python train.py --horizontal_flip=true --activation="geglu" --parallel_block=false --expert_mlp_ratio=0.25 --experts_per_token=2 --shared_expert=false --patch_size=[4, 4] --conv_stem=false --projector_hidden=512 --projector_hidden_layers=1 --residual_init="zero_last" --muon_scale="spectral" --steps=11500 --lr_schedule="cosine" --final_lr_fraction=0.1
Rows from block 10 of a small self-supervised image encoder, named by matrix and row number. Rows with one number within an expert belong to one neuron, the router's apart. Each number is 128 + 24 x the weight over its row's rms, rounded and kept within 0 to 255. All counts start at 0. Numbers have three digits each.
Before each expert's rows are labels from the 100 images, of 14848, where the router gives the expert most weight on average: "peak at" is the part of the image that holds the peak. Only what is clearly more common there than usual is listed. The data: microscope photos of single blood and bone marrow cells. In brackets: how many of the 100, against the usual share in percent.
# router: router (model.blocks.10.mlp.router.weight, 16x256, trained with AdamW), inputs 0-127
# gate: expert gate (model.blocks.10.mlp.gate, 16x64x256), inputs 0-127
# up: expert up (model.blocks.10.mlp.up, 16x64x256), inputs 0-127
# down: expert down (model.blocks.10.mlp.down, 16x256x64, transposed), outputs 0-127

# expert 5
peak at: top centre (44 vs 9.4); top right (36 vs 14.1)
router.5:131131124118138121105139140184095134074136102130095114129083115107123141145180099110114160165097113114115169106105134086151153105117184104117182108088156155156138128135146139168131136138130087125110106117118125119076119132118088089115176102135130131126120099104121075116109144129167085108136158120122152133109107151106147129137169167112145137135151177112128142163103123112121135103125
gate.0:107135132114115144149137142114119114143143135134102170117151163166183143133093129096148112074145156076144164140112146138112124138169100151136110131146137120085114164121173125154154122074121092162150143114141113101100153096124112171150166101123123079131129099133131142096117131092097138147168142126138153112079143083116105113115109174121092093149094127104143129139123126114157135137128
up.0:139150140142146146099149117146143143093128131077146098133089121117086133134120119181107095140134102172128129114139132117159157132072148097125086144132120128160143115143102182068110142155112142117123111162086150158140121146123132111165090141115145158169122163115117120145119117180119118065087154121166123187132127151133166159155149115152151143145143124148093173119080126113105103086154
down.0:124132112079128142114134069135173146104099166127128119124142134130097103151126107111115126117183112128141095128121146079116162149151128117096141109151128124131145131099120114122148121138179119100088113077171148099135195122151107140151165138147158122141139107133112144163089112113136141109097156109124118124134142120120159169111145131098112131115146155123134064077136141094126113109128
gate.1:138154139143177085099074080112129120145076131105142104153147148118167145117120130125116132141101104119057146109127148128134112138133117115106157084151139208107141138074127091154160113129143100136145139128101104121130177096142146099161126074166130101128151146153136129099109174115109149159135116108151135208115105138118128165106139131128133151137136113105120102126157124094124147166121
up.1:101088126096096148120161164174142144125196130136118162100110102117117114142099107104157129092151158125150131137137116133135143094080115135144107170112162060152128109166157128150108146125116135088078142091141157135122085127132120124100127151082137152121123126119112144173139125165134119130091120147088135089133129173136133081173136123129148133100163141154149115162096112186121114103112
down.1:073164134140150137134154111152091146113133095120124109117106140071111149131150098141094146133155160120126118123114126153083087104136114126139152142131136025128121109138098097140155088134163126104115130121120155112103128120135116122118100112149101160129141071163110091138126114161138136117140146145127104159143125121107104141123131127095138124152091181125116155127113168154123152165139
gate.2:143141119114153195152138131086124162134109135110127178142154141132155129141099137095109106119163157118155130102152139149128083126091136147134104083138149115122127125145121135167123121153118105138123125116123161097136128127144106129149134148116100112137093131071104151158123123148109114095149148114138131200076134090121130122139116184102106129155125132114111076137131081134147165146163
up.2:103150095123145127097135088111093128129124107116123165134153143105129123130087102071151105137103170137133097141117141141120137126128140085138095133112107075108160123166138102114111125142131118132138133173149096151126118168139119108147132101126112132143145119147102133123141144167152149147133098094126155161153092128115127151155146149145110140094139122115138103146147099105117117138113
down.2:138110123105123113136133148117167117149113111140107130087082152127125150221085121111105165158125161153126101128102133141108110119155129117109130137131140154136148143092117159109090116135153085155116180100124128154132111108112127147204148105131141129123121130097150158110135176135151120127114117153112134116150112141151148207110133093143103113187127175149136146118156122110135094149096

# expert 2
peak at: centre (37 vs 6.2); bottom centre (33 vs 9.4)
router.2:110144132106095117092103124071139138165107142087161146170164156128161176141090143100115138118101129119142146126151151147117135140136056155113085128176108157144106131120114151086182118117136126121127126140121191115157141104124134129163103117158135165134143139141129143124135139106140122154122092154097106095113138149150123148131104066150106159131114111169099162144128143087140133175107
gate.0:134143158112124135101152119126094129155117132072125133146110089119062135101054151149136145152163162156098118135151134142123142111130123159128113079142152124139137151139111136147101152151099120141159144144105104149174140113123141130151113112118151114115141129133128114112128125144152113109117103096173130162093145100139147135134098104154100159118155146114153098101097140091088131146140
up.0:078126154111089148096153132114093101157115140116140172140132115108131137078139158127145152167118140108106138138147141129143147146143112170127135104115160128128115149147140114149090139196094124143165138152119112143165125106138133094122121102113136095086125121130136112115116129128121124106128115098179109154057159092134156141118106084159136146170143171137145128108079095127126150146097
down.0:121126112121121132130131132138100117132119138112107161160111137124110106106116141108104117128135109114103114111105118112135139084133126102111126162153130115116151116111136112170099078111123105128139126134150108139162191124129099123139137153126099102125107117132139126114153117132127119133179091067121115149112097131136180124138132164135138145096122103175135181095110140133117125110100
gate.1:156149100155109127138142130114118108166098123104121071126109140110097144099116136117110190091101091121146130141112080129126128138155113153092129146152118130135114122106143110145139125167133095136157148159109074135192135087105111135112096144154111141092160123116164119146115093117156127127105146136154149115199146142118122123126137107136137150162067120112149079135134162156102120137150
up.1:125118156109101148162111136137154133140124119164162134128121110135079139134181138143136111173107149124157135151119131129091122130153112143143168127130080131131111117140111118144121128143113168099147108114152124100135111079110122143112137147121139074128108129136148124134104127175123081142144124147094081071138104134122096144124149088103155127129159123091142161154149131165071134100111
down.1:145144111134110145130097126127125220129168160141114155128142117108125135140102120146141160121148173065124138135115144103121148125153118130091120101103150141128098164154156185133148167146146111107076127115132125099110160129129134135134151096135131126118104121120124128129107159123088125143076139132166154149138126126160141124142154146113148135123130110123114107116177149110153117131125
gate.2:131114112144153147137170116120164107127187108115117140136114140111123132091108111142100121058107062151156129150138129122073146147122110136148113119135099137118097118135161120125134176121108153107135115140128129139158157122125142138133116176119093142129149144127142143161113132117131111136103128150141142168147109123118108097114084141143141118149117114137083173103081139171101170115053
up.2:116094116146170150120168121127161116119166104117131153148120134091113120112075100120130101122141095130144116137142113123078146140114111152148087135125092125128116131120159144098128157124116127096143126142123135129144129164146136144119114165118110134122140143124122095172113135121142100137128135142120127149161104144120107114127114136136117120155117124125100175118107118118093135125053
down.2:121142106116083136130128103148108122112084110115085132143131159176165141103115129157121223130138120136132133161119130144146116139110137113111136146122115138163086101103175126145112150128082152142141102148122146137103138130166144119143091150148121119115081129111106147122121182123152141125121109093138124149128148139145093134133129123065084150131172158180158135135132144171134134148161

# expert 9
peak at: top centre (42 vs 9.4); middle left (26 vs 9.4)
router.9:087139130136159159140165085140148117141120108130139108114143110084107117154138140162131099187115120119109131140086099126143113109137147135130128104099116107118163142126119063104100086125151114147088144154145124091123110137133094095089160153145156141156082110135134102127113123165138113171100132138119142141166111146093150156128144154106131098132159162100160117122185119065125114109131
gate.0:166110119150133117163107138097129183123129123109123110130169112109165119093094125101154131165089120136085115088106128124108081102099149148108179143132134107115121115154061127186116109107128110114131122092119100129129163089122133146134069137119118152136142111136124110152158113090090162098097187082136119113166137110132114157134164204124109133108122138100134111147143105092140128139168
up.0:191126134136114109142112146108105197123129136106125112106157114112177094098102125095119148193111133123109109108126139100136090072112158137107197106136128123117144107160074129178109129139133098127141101099135095127112145132152128127158100132117119124144133116118106136142143131123078128093093199089130105119129124089110120163135165158119129137112133147119129139148151109106158128092143
down.0:132155170126123113124154140116075166098120151103140158119131133123122126113136108148119157136113201099111135113108149117132129136140099131133102165125151132117116115124137153110126132089152128126101098116103122167121116129126139141208106119092115134149141116135142115125163128128122149143137152101111105099156113112130189118138106141134104135158115163115172111106093128136081153125157
gate.1:084091134115126121112102152123133107068153123101153120142171135120117146102146139113125152121161110134123132137101094125148193140111123115120073168121127111145140075126131111150125076131115116087130123134161098077125112119124163070099165091121150144105185133132139087179113114128143139155107142163088130118130126213114123145163127132127088139116103139138122146155118163079111115095105
up.1:177151145124113148132136127128156135112127122153130154109101058126168113141124127112146129133152118096119091123145104136149092069113103110107139119157087146143149129136100093123113114106123136163097123137166173124152123185115106144126148136115126168141060152120129108161115127149134103094120109138153081155136124099122155105166164097104149119132120136146124155108196096155120148135142
down.1:133188128143134155140158106119121139114113114136121099150129118119102103128138138166113116148126116113090141133132104122163104086109115212142164141135124130128110153123131107124126093157143132167135127080125134122174139128123113144129107148152109149109029182094140133151136135165072071112107088138144129108173152150119117133116180150124125125151122132132113139155157128137163139143128
gate.2:178109142186147135151140114195091125122110147111121135141106131116113101109085122123121119123114137144127126144122118132126126154148120097099129156127153111140143138084117139140134095147126120094105136156153140102144103132108143117103137126107120135142196139161101135105125114157125168152109141125121140109148117203141153103104111145133125140127111132115115130176111159107113155090126
up.2:069145108070109117091139153051160140136154109136141137119150134136156151149156142144119134135144116126113136114133155121133116110111144158187128091123107145114117116161143134129125173113110126156167107104087118157115149131137134144163117115146134139118088101096156146120134129093158099094139140120115124140091145042112112137149149120142141124120139122123132085081140114162152097183142
down.2:121091109030090109145150127135128135148124134150110122114126128119131143127147139103135129152138074121134112131138128107108160123133106141111125143148162140128168117133086135107110130157124154122109119132109181126117096150146129112109094116141134158181147142118136144169152112124128151119128155130159120106170141036157137159142089157108085138139144127170141157081177059132161108108102

# expert 8
peak at: top centre (73 vs 9.4)
router.8:114115066126088142094109119119093121139159104148100111155138161128120141133170107100095145136084130112101140105111160125123150151150067110138153129104136067091167100143135082179114143079115079120126176127132119115110154116140091120120133135156092146140164123122120125145126131124155152141140124112131184133116086125124094106125156193130150127118129130085148097144152139116107086116122
gate.0:162087143126138137090135143109128128119125108135148138114096169152139161135138110135081103129128114120120098160098129117154157143096166132154152149095106146101125103106139095175126112155135126143161094121144117123142147121172099152139092129127118116118229114124077142127137120122049123172099135129116139120132137148097140110117119108118132148147123113084155145159099058146132142124127
up.0:105132153121128153133145103129131134117137117157178156108096134152132107140153110125093118127139119098139115150116155108141147088131074146108152174092141154130126132133113108202146136160140122108180094141168100082133103094200098115115115121121105107120173133138093133138138126121054128137129113127102107097093108099124122109158169143099127152155133123122149157111107113150115179123130
down.0:172151123148122131118138157121105145133092110105098131135105123131152099144087104138178132160144112124114124140097117138122137141142163083107122109101114145074089132129134109107121086128117134151103165089107105183121077170117154115111108112175165110121139132142145190102164116142139148185132160106146151112114116122126138143123087129125128132140101099097118143170147135134146111149159
gate.1:132148112153146125122107163100158109110117127118107104134119149133123184166133124145118179174076115173152116136146125089111118073154126195139135153080126149121149129152106177152102160134102102159178101121113134130125073098126106152120097122097137146140106115119132121118114090105111121109113123136086141113105119119149143120173128109154132137134129150095186168119159133161134107131151
up.1:148093110132132094144110137106105131112119145172132126186131139141126111096131130100123108093184137142147140124138151178095152169098105088111140086156114109144090146117126143133147103130113148102135128120142151099165185117151092139086125152134115116151162082100120129079148153111138102165142095129126121121125138114104097131114148156129124096109123126161073137137138107133120137109122
down.1:095126169104161159132171116104142084151127113102141126110153071130134094097134116094126077112130129159121098139166136126070135146140124106145143142142157122146187117132117131132154113158150106164185135104148081141111121152142136156134150118175134148158146141115118133152126133111131120116102123118137126149140130135125119143106136122081106105124150106114121078127126074141148118140108
gate.2:107104132122142127127112122148123116125136112112146138139085159133143126138147153093115159192124138149121124143126159123121134132114161086111146121102127164098165123157129109125174093133130083138129105138114109089103121155113121157163135126149127123093146144162124153141135120131086140151127060126109135137085144146132072153155119141153145121127121137133075108101129097131082100213129
up.2:118148131141114116138150082146144116117133118127116128125161113122107173120171106138147122171177122116152109100128088149130126127090090111099128140109094110138143114088173158091113125136091154139086130111132140095142142097117145090102139113101136169119138148103155105168103163172128089127114149119143116184118117125114134121125157128119155130125135133135154161141136152119152136085143
down.2:127126147120126121127119130117157124123125109120104147138131061106139143122179139154147129112115128128141088152133152138117102106164115131083113171153139142123131107152113136093114162110147141112096116147140120099116091133125140091138104122148109130138148113123128097134110129134106135086147156104109080114112122123171144141144166068104119162131146136162101132072143095146085162118127