config = dict(
    crop_scale_min=0.4,
    norm='layernorm',
    parallel_block=False,
    moe='expert_choice',
    num_experts=16,
    shared_expert=False,
    conv_stem=False,
    layers=14,
    width=256,
    projector_hidden_layers=1,
    adamw_lr_other_params=0.00085,
    steps=11500,
    warmup_steps=1150,
)
Rows from block 6 of a small self-supervised image encoder, named by matrix and row number. Rows with one number within an expert belong to one neuron, the router's apart. Each number is 200 + 40 x the weight over its row's rms, rounded and kept within 0 to 999. All counts start at 0.
After each expert's rows are labels from the 100 images, of 14848, where the router gives the expert most weight on average: "responds to" is what is common among them; "patch colour" is the nearest of a few named colours to the mean colour under the peak. Only what is clearly more common there than usual is listed. The data: microscope photos of single blood and bone marrow cells.
# router: router (model.blocks.6.mlp.router.weight, 16x256, trained with AdamW), inputs 0-127
# gate: expert gate (model.blocks.6.mlp.gate, 16x64x256), inputs 0-127
# up: expert up (model.blocks.6.mlp.up, 16x64x256), inputs 0-127
# down: expert down (model.blocks.6.mlp.down, 16x256x64, transposed), outputs 0-127

# expert 7
router.7,252,275,246,190,226,108,258,173,192,185,270,227,168,224,208,260,201,251,241,197,222,191,251,187,244,172,220,207,202,238,169,245,193,215,299,156,202,262,177,259,216,230,117,239,197,225,219,136,169,251,204,173,171,170,239,166,168,214,153,287,196,154,193,255,234,274,132,251,221,242,216,240,209,220,125,237,246,230,123,232,140,201,280,247,254,155,226,193,244,246,283,206,237,193,211,227,136,168,226,230,196,175,209,217,200,292,190,212,185,168,154,243,155,251,194,186,211,250,153,152,169,198,176,185,259,219,206,229
gate.0,194,255,218,163,210,227,249,230,205,179,184,170,181,211,223,193,220,218,127,242,219,187,199,200,191,238,235,188,186,169,158,211,195,153,188,173,174,223,232,247,160,207,193,196,141,190,125,226,150,197,194,238,207,232,285,205,208,224,202,233,216,193,179,244,167,176,197,164,202,184,233,209,263,294,135,193,161,216,111,178,216,147,255,134,213,249,222,100,197,192,224,189,156,236,260,239,103,180,207,256,142,150,189,303,243,29,159,287,214,216,166,149,253,159,204,195,195,204,181,209,178,188,225,244,231,183,209,177
up.0,178,255,209,197,253,160,207,224,192,181,182,200,193,142,238,205,187,205,223,250,188,233,214,186,212,159,225,186,182,179,135,227,202,176,160,177,186,239,208,243,198,225,210,205,165,230,121,254,153,192,220,258,194,123,172,210,187,244,100,182,249,280,204,223,226,178,196,94,120,202,213,222,194,159,179,268,137,232,118,215,187,209,241,189,206,235,257,227,230,179,224,207,169,252,194,146,179,153,222,175,174,163,197,371,231,187,143,254,196,191,162,220,167,209,233,250,208,180,179,246,206,195,245,191,179,169,256,187
down.0,111,276,179,166,170,109,216,192,151,254,226,203,230,214,178,269,157,209,249,225,194,244,202,257,172,198,164,222,178,230,202,145,210,185,174,218,179,195,117,174,218,227,173,240,201,226,173,166,175,241,204,228,222,213,215,192,191,183,195,223,185,172,259,247,150,195,266,146,262,239,128,241,266,187,307,158,183,197,172,190,203,191,260,221,206,178,173,219,146,182,162,187,248,154,109,253,247,239,230,211,224,191,225,147,201,244,216,148,182,166,245,239,180,259,209,207,187,153,185,172,108,221,175,157,238,230,163,196
responds to: cell type: segmented neutrophil
patch colour: purple

# expert 12
router.12,227,198,286,172,227,185,159,177,178,209,155,219,235,201,186,213,243,280,144,263,243,162,257,228,202,152,211,226,264,196,274,189,179,178,183,264,192,229,184,202,191,210,237,219,160,189,238,284,194,246,211,240,185,231,219,212,237,206,254,242,163,260,248,215,211,197,291,174,202,189,185,186,183,228,120,128,185,252,188,139,188,186,202,165,206,231,223,93,218,165,179,257,142,156,192,157,232,216,182,110,180,247,184,159,191,179,190,251,203,168,218,177,244,141,257,190,179,147,211,251,169,262,159,172,213,209,191,262
gate.0,172,272,229,176,313,182,229,228,220,212,214,168,256,223,187,178,212,237,321,210,133,203,207,152,216,147,211,190,231,260,157,219,164,193,192,207,142,225,182,183,238,205,225,206,149,195,139,193,287,221,170,178,207,236,165,292,138,134,81,170,180,191,249,199,192,186,130,261,210,223,216,199,225,181,215,195,188,179,157,194,185,243,261,181,243,221,216,230,182,205,247,145,273,137,255,222,137,218,233,186,247,182,166,137,181,229,220,194,216,201,197,194,147,208,270,200,236,253,255,180,263,206,174,105,195,143,225,178
up.0,239,138,141,224,190,176,148,185,259,226,167,188,135,139,217,208,192,186,101,174,221,257,191,176,157,167,222,223,222,158,174,181,212,184,213,213,177,215,207,215,194,162,123,197,234,153,253,198,130,181,253,146,295,230,231,209,198,262,186,166,208,241,140,173,220,199,184,146,197,198,203,183,206,184,191,296,203,147,305,177,226,164,154,244,167,202,188,277,138,220,188,282,179,213,224,186,193,158,119,289,183,211,226,254,212,195,236,195,213,177,179,251,222,293,205,197,274,224,139,226,170,196,237,207,205,252,201,204
down.0,198,280,208,239,199,190,213,248,244,240,236,212,167,171,169,225,149,259,185,181,183,178,200,191,176,188,210,215,218,156,141,219,206,177,215,230,157,145,214,186,225,147,199,205,189,80,206,219,208,226,157,242,252,211,148,166,208,245,186,142,203,182,253,210,314,201,190,183,271,234,202,191,243,209,198,193,193,226,233,193,214,182,210,115,160,221,233,94,149,202,234,203,148,282,187,232,206,140,196,201,177,280,179,176,218,199,207,145,187,186,191,223,246,203,351,150,218,199,193,205,183,199,190,189,270,204,150,328
responds to: smear: peripheral blood; cell type: platelet
patch colour: pink

# expert 9
router.9,207,115,209,218,156,175,211,185,195,215,198,218,247,187,135,190,260,178,242,205,207,219,267,188,240,159,201,206,109,228,224,132,226,206,258,218,209,142,274,228,167,176,237,219,179,173,201,145,244,233,159,242,171,223,70,197,99,190,125,216,305,279,270,197,252,203,119,160,251,201,136,227,171,101,212,155,179,216,224,215,184,195,168,226,209,193,221,218,182,214,182,245,284,124,199,241,181,161,199,157,206,171,158,200,201,217,230,210,213,229,103,258,204,193,264,233,216,225,214,195,252,171,168,177,255,198,238,266
gate.0,154,203,167,237,213,250,177,155,142,214,181,185,225,135,170,228,182,148,205,238,173,200,175,216,211,202,190,212,171,233,214,246,232,243,247,224,212,205,181,200,179,256,219,159,137,189,193,230,215,243,207,193,178,212,183,213,153,172,171,216,244,190,240,222,242,205,208,161,251,160,225,171,190,192,256,230,238,193,166,190,216,263,164,124,170,197,221,192,212,205,232,167,98,186,218,205,185,199,201,173,193,274,122,259,224,150,213,169,203,208,258,186,131,242,211,198,208,164,177,178,225,258,143,200,204,119,180,216
up.0,152,305,234,230,193,281,254,164,140,175,230,165,185,173,206,259,243,244,240,249,212,139,240,201,256,168,171,191,264,152,165,232,218,214,271,230,183,196,173,180,161,211,136,181,139,259,191,144,180,227,168,192,214,269,141,199,206,210,198,216,261,191,240,212,181,192,243,230,239,167,165,231,189,153,186,212,119,143,149,164,179,205,174,190,193,262,240,196,197,199,198,142,171,222,179,207,151,156,219,238,155,162,246,180,250,200,189,260,201,188,169,191,166,223,192,246,262,179,200,208,286,244,75,187,214,104,115,195
down.0,210,287,181,108,147,179,205,219,196,224,218,269,236,260,222,141,190,200,179,262,169,306,226,257,179,247,230,191,106,334,238,141,220,173,216,203,216,192,195,186,141,247,236,280,179,154,168,240,271,252,136,214,181,206,164,201,167,190,257,168,226,207,216,180,157,245,222,199,177,156,230,202,184,90,180,158,221,202,184,202,156,171,236,196,173,180,189,177,199,159,229,167,117,182,172,128,236,152,189,207,201,223,199,243,246,199,218,251,150,233,144,185,162,224,117,173,197,193,239,149,162,229,199,210,189,201,164,171
responds to: cell type: artefact; cell type: promyelocyte
patch colour: purple

# expert 6
router.6,160,196,106,162,183,245,177,219,149,179,214,216,158,213,219,180,179,186,236,97,144,141,142,169,198,291,171,158,215,162,240,150,137,191,144,181,206,146,219,125,167,227,147,209,189,192,247,194,175,139,194,218,221,215,247,212,228,181,246,157,150,159,239,139,127,153,281,223,206,129,253,163,236,209,232,249,250,134,189,226,225,165,230,206,115,160,176,188,208,117,139,200,200,257,241,185,262,247,182,214,277,168,218,146,173,166,241,204,150,168,264,174,240,128,232,140,222,145,187,231,198,200,207,180,205,225,230,178
gate.0,187,243,172,187,229,149,180,183,213,169,234,210,165,167,158,270,149,178,234,196,181,205,247,249,258,155,169,210,207,233,201,201,161,206,159,183,209,136,184,202,168,221,187,263,153,228,297,229,270,198,228,216,231,218,269,154,204,211,141,202,237,168,164,205,148,234,172,269,231,196,252,210,222,141,215,214,276,170,115,235,241,181,257,205,203,243,200,160,221,221,177,119,120,244,181,205,221,256,227,226,199,182,274,170,212,138,228,215,220,161,238,184,227,203,155,167,188,189,180,123,122,253,313,158,226,203,146,222
up.0,256,210,181,215,216,227,151,198,232,114,179,247,215,202,189,152,240,156,245,195,326,164,140,210,183,152,236,218,179,166,155,130,188,218,143,286,225,252,256,222,190,137,251,206,254,241,177,232,210,187,192,172,120,281,187,294,178,152,271,234,293,199,195,169,211,118,192,135,162,207,138,167,187,165,271,165,166,156,256,206,171,205,192,207,172,194,260,218,202,158,181,222,155,168,163,147,232,212,165,210,155,254,250,214,198,168,190,188,235,223,182,176,229,210,201,224,208,163,213,162,262,195,197,157,174,151,233,259
down.0,220,158,205,177,160,200,211,212,193,176,217,225,226,194,164,209,246,172,162,236,239,161,170,171,195,182,188,210,159,242,86,200,233,203,186,250,212,184,203,227,224,142,270,232,210,231,144,207,214,152,194,171,175,187,192,225,218,181,155,234,227,199,209,213,169,232,237,180,252,202,127,165,195,217,219,194,161,222,253,165,230,233,183,260,196,193,210,268,190,195,206,206,244,267,183,213,200,91,232,202,123,158,294,207,119,136,152,197,216,245,170,192,226,172,209,233,213,177,244,138,207,214,211,202,255,136,160,201
responds to: cell type: artefact
patch colour: blue

# expert 2
router.2,202,141,175,243,188,261,192,207,199,187,235,260,286,227,192,215,148,155,253,146,163,155,181,165,272,168,183,126,166,242,211,171,221,257,176,223,265,134,254,215,252,161,200,185,204,189,256,176,196,207,165,193,193,230,186,225,247,134,233,194,230,213,221,194,178,189,218,238,197,208,185,218,260,157,217,159,231,197,154,211,284,241,220,223,144,181,234,169,190,195,235,213,162,149,221,212,235,267,215,179,252,217,201,146,206,117,256,218,228,233,261,199,226,207,187,229,218,173,146,182,224,230,97,176,248,141,171,214
gate.0,220,112,207,207,114,210,222,173,247,144,255,238,150,237,239,219,195,184,187,199,227,155,216,206,208,181,177,157,233,194,205,213,247,208,248,205,277,218,173,177,242,200,202,166,284,279,188,172,195,203,199,201,158,251,130,231,246,178,81,208,160,211,197,196,151,167,318,278,212,177,189,228,196,157,142,173,229,205,242,169,205,215,205,235,148,215,194,256,203,216,203,200,122,222,218,271,146,313,230,191,228,234,167,130,218,229,243,137,254,180,246,154,220,160,226,204,247,308,194,215,170,210,118,93,206,195,179,202
up.0,193,320,196,218,279,228,170,233,128,200,193,206,234,201,202,184,188,229,148,163,200,226,170,198,175,241,218,255,176,206,186,194,149,213,200,240,139,191,208,175,181,222,199,229,129,125,169,216,244,225,173,207,245,147,294,147,163,239,342,175,217,211,159,160,248,233,93,169,188,233,188,178,232,213,265,165,200,195,174,240,199,158,216,151,249,145,238,96,216,189,211,188,246,217,195,197,216,92,112,213,162,149,240,267,188,169,142,257,169,167,151,224,184,163,158,170,161,122,181,233,268,193,306,290,232,192,214,184
down.0,158,212,221,161,184,176,230,159,276,195,216,259,227,241,239,165,218,175,225,174,224,224,143,221,232,153,264,164,243,143,242,194,290,195,219,208,232,197,222,228,211,176,221,183,148,264,253,163,192,238,170,217,146,201,141,188,200,192,157,210,196,205,167,194,128,191,190,171,225,227,298,223,202,192,112,225,209,205,194,243,212,200,176,234,168,237,251,132,286,235,183,188,125,191,214,173,190,118,162,211,212,193,230,145,246,147,160,215,216,165,199,150,164,197,177,204,130,213,217,253,231,245,239,155,183,175,181,197
responds to: cell type: lymphocyte
patch colour: purple

# expert 3
router.3,253,224,210,248,212,138,258,179,232,127,250,174,225,150,140,205,257,270,252,235,225,171,207,193,257,149,200,201,198,179,148,185,216,198,254,160,213,211,229,192,189,186,87,204,132,163,140,157,146,219,166,183,168,216,179,129,177,184,160,229,284,219,189,209,224,201,158,252,274,238,164,277,189,197,221,163,144,183,147,162,201,204,154,251,198,202,246,251,148,240,180,186,268,257,230,242,210,165,209,258,259,196,271,209,277,272,137,218,164,218,147,228,196,240,211,226,214,224,232,174,259,241,208,241,244,206,143,208
gate.0,226,253,187,157,186,225,218,170,133,267,202,227,179,175,210,273,225,157,194,155,143,225,219,191,251,198,206,193,160,175,274,203,262,200,194,203,211,159,175,239,113,240,212,231,189,199,183,165,189,197,219,229,128,285,240,128,148,201,161,241,218,223,226,185,241,248,126,219,210,235,203,212,241,196,236,191,156,212,169,158,248,162,193,205,197,208,213,165,176,187,216,176,154,298,212,214,186,137,158,219,283,74,275,103,225,233,200,224,120,209,186,189,195,232,236,190,180,184,266,281,173,188,182,148,183,184,206,232
up.0,210,357,201,173,233,241,168,161,203,142,257,173,200,250,177,245,187,148,258,187,201,253,171,221,220,360,198,199,178,200,300,197,200,192,139,184,215,222,209,249,168,218,211,224,187,227,132,231,188,171,202,191,140,209,186,135,188,225,193,239,225,196,120,211,195,209,209,228,164,223,211,212,209,232,189,221,209,188,153,233,252,188,196,236,210,195,198,192,195,243,241,193,190,371,159,196,234,208,177,238,268,142,199,140,190,159,122,167,147,185,239,219,203,200,173,153,166,194,209,256,218,236,356,229,177,196,266,169
down.0,181,148,178,224,148,111,170,225,185,244,206,211,205,226,267,205,159,208,202,184,151,202,274,179,173,144,179,226,189,230,223,214,199,221,207,146,213,191,236,174,213,184,212,196,205,173,159,232,153,158,208,211,202,203,180,236,201,229,275,163,238,263,180,161,135,164,137,202,241,236,335,103,196,207,141,279,232,203,184,157,212,182,244,150,95,190,182,188,204,185,242,173,174,199,368,180,169,93,177,221,228,195,182,166,142,157,201,284,237,195,194,211,181,245,259,220,212,219,226,198,222,74,214,252,244,142,228,224
responds to: cell type: artefact; cell type: promyelocyte
patch colour: blue

# expert 11
router.11,206,139,237,127,217,221,249,257,278,250,175,171,168,151,179,124,164,262,153,148,225,154,232,178,185,185,239,264,237,228,247,262,169,202,227,223,143,273,224,161,176,220,244,209,189,155,127,319,162,267,255,194,212,228,256,215,253,152,300,213,259,189,137,152,208,166,215,187,138,237,222,157,125,295,269,212,170,230,252,184,135,210,153,190,258,133,223,213,125,211,176,198,160,199,172,204,176,283,204,178,152,213,168,217,228,185,167,220,196,168,197,191,203,204,214,208,191,232,233,241,135,213,185,240,274,228,170,194
gate.0,227,190,229,213,240,141,272,158,197,189,211,213,197,194,204,221,195,248,99,213,200,171,252,204,173,202,189,162,176,196,138,229,140,233,204,195,168,200,235,258,216,195,203,229,199,186,201,223,175,252,175,212,198,233,234,213,214,158,254,256,257,190,183,221,202,207,184,194,206,239,132,158,147,226,258,199,196,240,183,175,263,203,234,153,201,166,201,226,225,205,207,229,272,166,194,249,175,127,169,259,196,123,177,97,239,73,230,227,233,208,202,194,229,185,261,251,258,239,161,198,215,259,175,193,256,213,170,96
up.0,234,200,243,192,269,181,263,171,190,231,181,207,191,168,224,219,183,254,100,161,171,159,230,225,181,229,181,227,202,175,176,250,139,221,227,195,119,221,242,243,201,231,207,216,234,174,196,220,160,273,190,238,215,217,265,235,214,218,259,226,224,197,200,200,160,209,198,154,182,247,131,114,151,217,282,199,158,242,257,164,249,225,233,122,189,201,197,197,231,190,197,198,206,207,153,221,199,169,194,274,189,132,157,161,213,112,246,204,206,185,226,203,218,160,273,265,279,270,195,202,172,245,264,205,236,279,154,99
down.0,189,189,200,259,155,186,209,246,224,199,219,208,190,184,211,110,260,185,285,155,162,227,178,213,212,205,250,221,160,226,205,248,221,207,171,160,248,202,188,233,204,196,147,179,177,223,182,180,193,186,185,206,218,138,196,226,177,187,164,178,202,219,254,217,223,255,235,199,182,183,197,214,171,139,138,212,222,163,162,225,139,186,213,237,182,240,257,95,168,139,225,187,135,206,174,211,200,264,236,166,251,166,236,284,169,289,269,179,183,228,173,295,184,235,164,218,174,217,183,146,171,280,149,211,149,167,176,321
responds to: smear: peripheral blood; cell type: erythroblast
patch colour: white

# expert 15
router.15,147,252,232,163,195,222,170,212,191,247,188,200,178,192,163,141,229,167,288,152,165,226,190,169,131,253,241,193,188,186,223,229,148,136,157,186,172,223,221,142,178,246,264,135,265,216,137,306,176,176,251,111,186,164,168,202,185,165,223,181,151,263,241,244,152,186,175,153,230,235,160,175,145,247,188,212,139,181,255,221,217,210,139,200,178,169,168,302,137,192,179,185,257,197,176,205,177,192,151,214,184,241,136,226,181,239,212,171,203,187,124,222,227,172,179,166,250,235,221,194,186,208,274,266,170,203,233,159
gate.0,219,193,176,193,182,167,187,223,175,226,156,220,151,189,209,200,205,240,137,180,249,147,190,150,158,166,171,207,254,222,176,151,194,159,192,206,188,185,227,173,188,99,194,245,188,186,235,257,225,159,186,143,246,194,260,132,288,144,319,182,152,281,192,197,190,219,357,159,228,221,223,194,138,224,138,221,188,195,209,215,137,207,178,212,207,172,182,154,257,210,201,190,213,303,210,185,294,229,206,205,290,206,183,186,216,190,234,179,165,220,224,219,276,174,228,189,204,235,241,163,185,200,282,170,204,63,197,181
up.0,168,231,232,186,206,195,199,196,237,190,236,169,229,235,218,206,188,172,241,228,169,241,200,244,231,251,215,184,144,170,209,259,193,240,168,216,243,205,171,191,224,290,194,150,196,212,163,145,181,228,196,258,158,213,157,273,152,261,116,216,236,116,204,174,220,186,22,211,176,171,188,207,272,204,263,175,224,183,160,216,243,191,254,190,185,225,224,219,118,189,204,211,213,109,212,216,136,135,159,202,139,175,235,194,184,259,176,241,237,174,154,209,130,232,164,217,174,198,130,171,206,214,119,241,202,289,217,228
down.0,137,198,216,224,198,232,188,301,149,230,203,215,232,138,156,129,200,160,243,161,239,274,203,187,166,162,149,270,183,235,194,216,151,196,181,185,219,223,211,180,196,209,172,184,181,195,210,240,182,237,146,191,127,162,239,165,211,157,186,184,239,232,144,255,199,187,190,255,247,166,225,204,150,228,165,238,223,199,158,240,154,192,165,247,94,235,174,259,265,185,245,193,180,209,214,230,189,123,197,234,224,175,219,182,149,181,219,211,218,201,210,239,281,179,169,195,163,239,193,206,271,206,253,209,251,96,128,276
responds to: smear: peripheral blood; cell type: segmented neutrophil
patch colour: white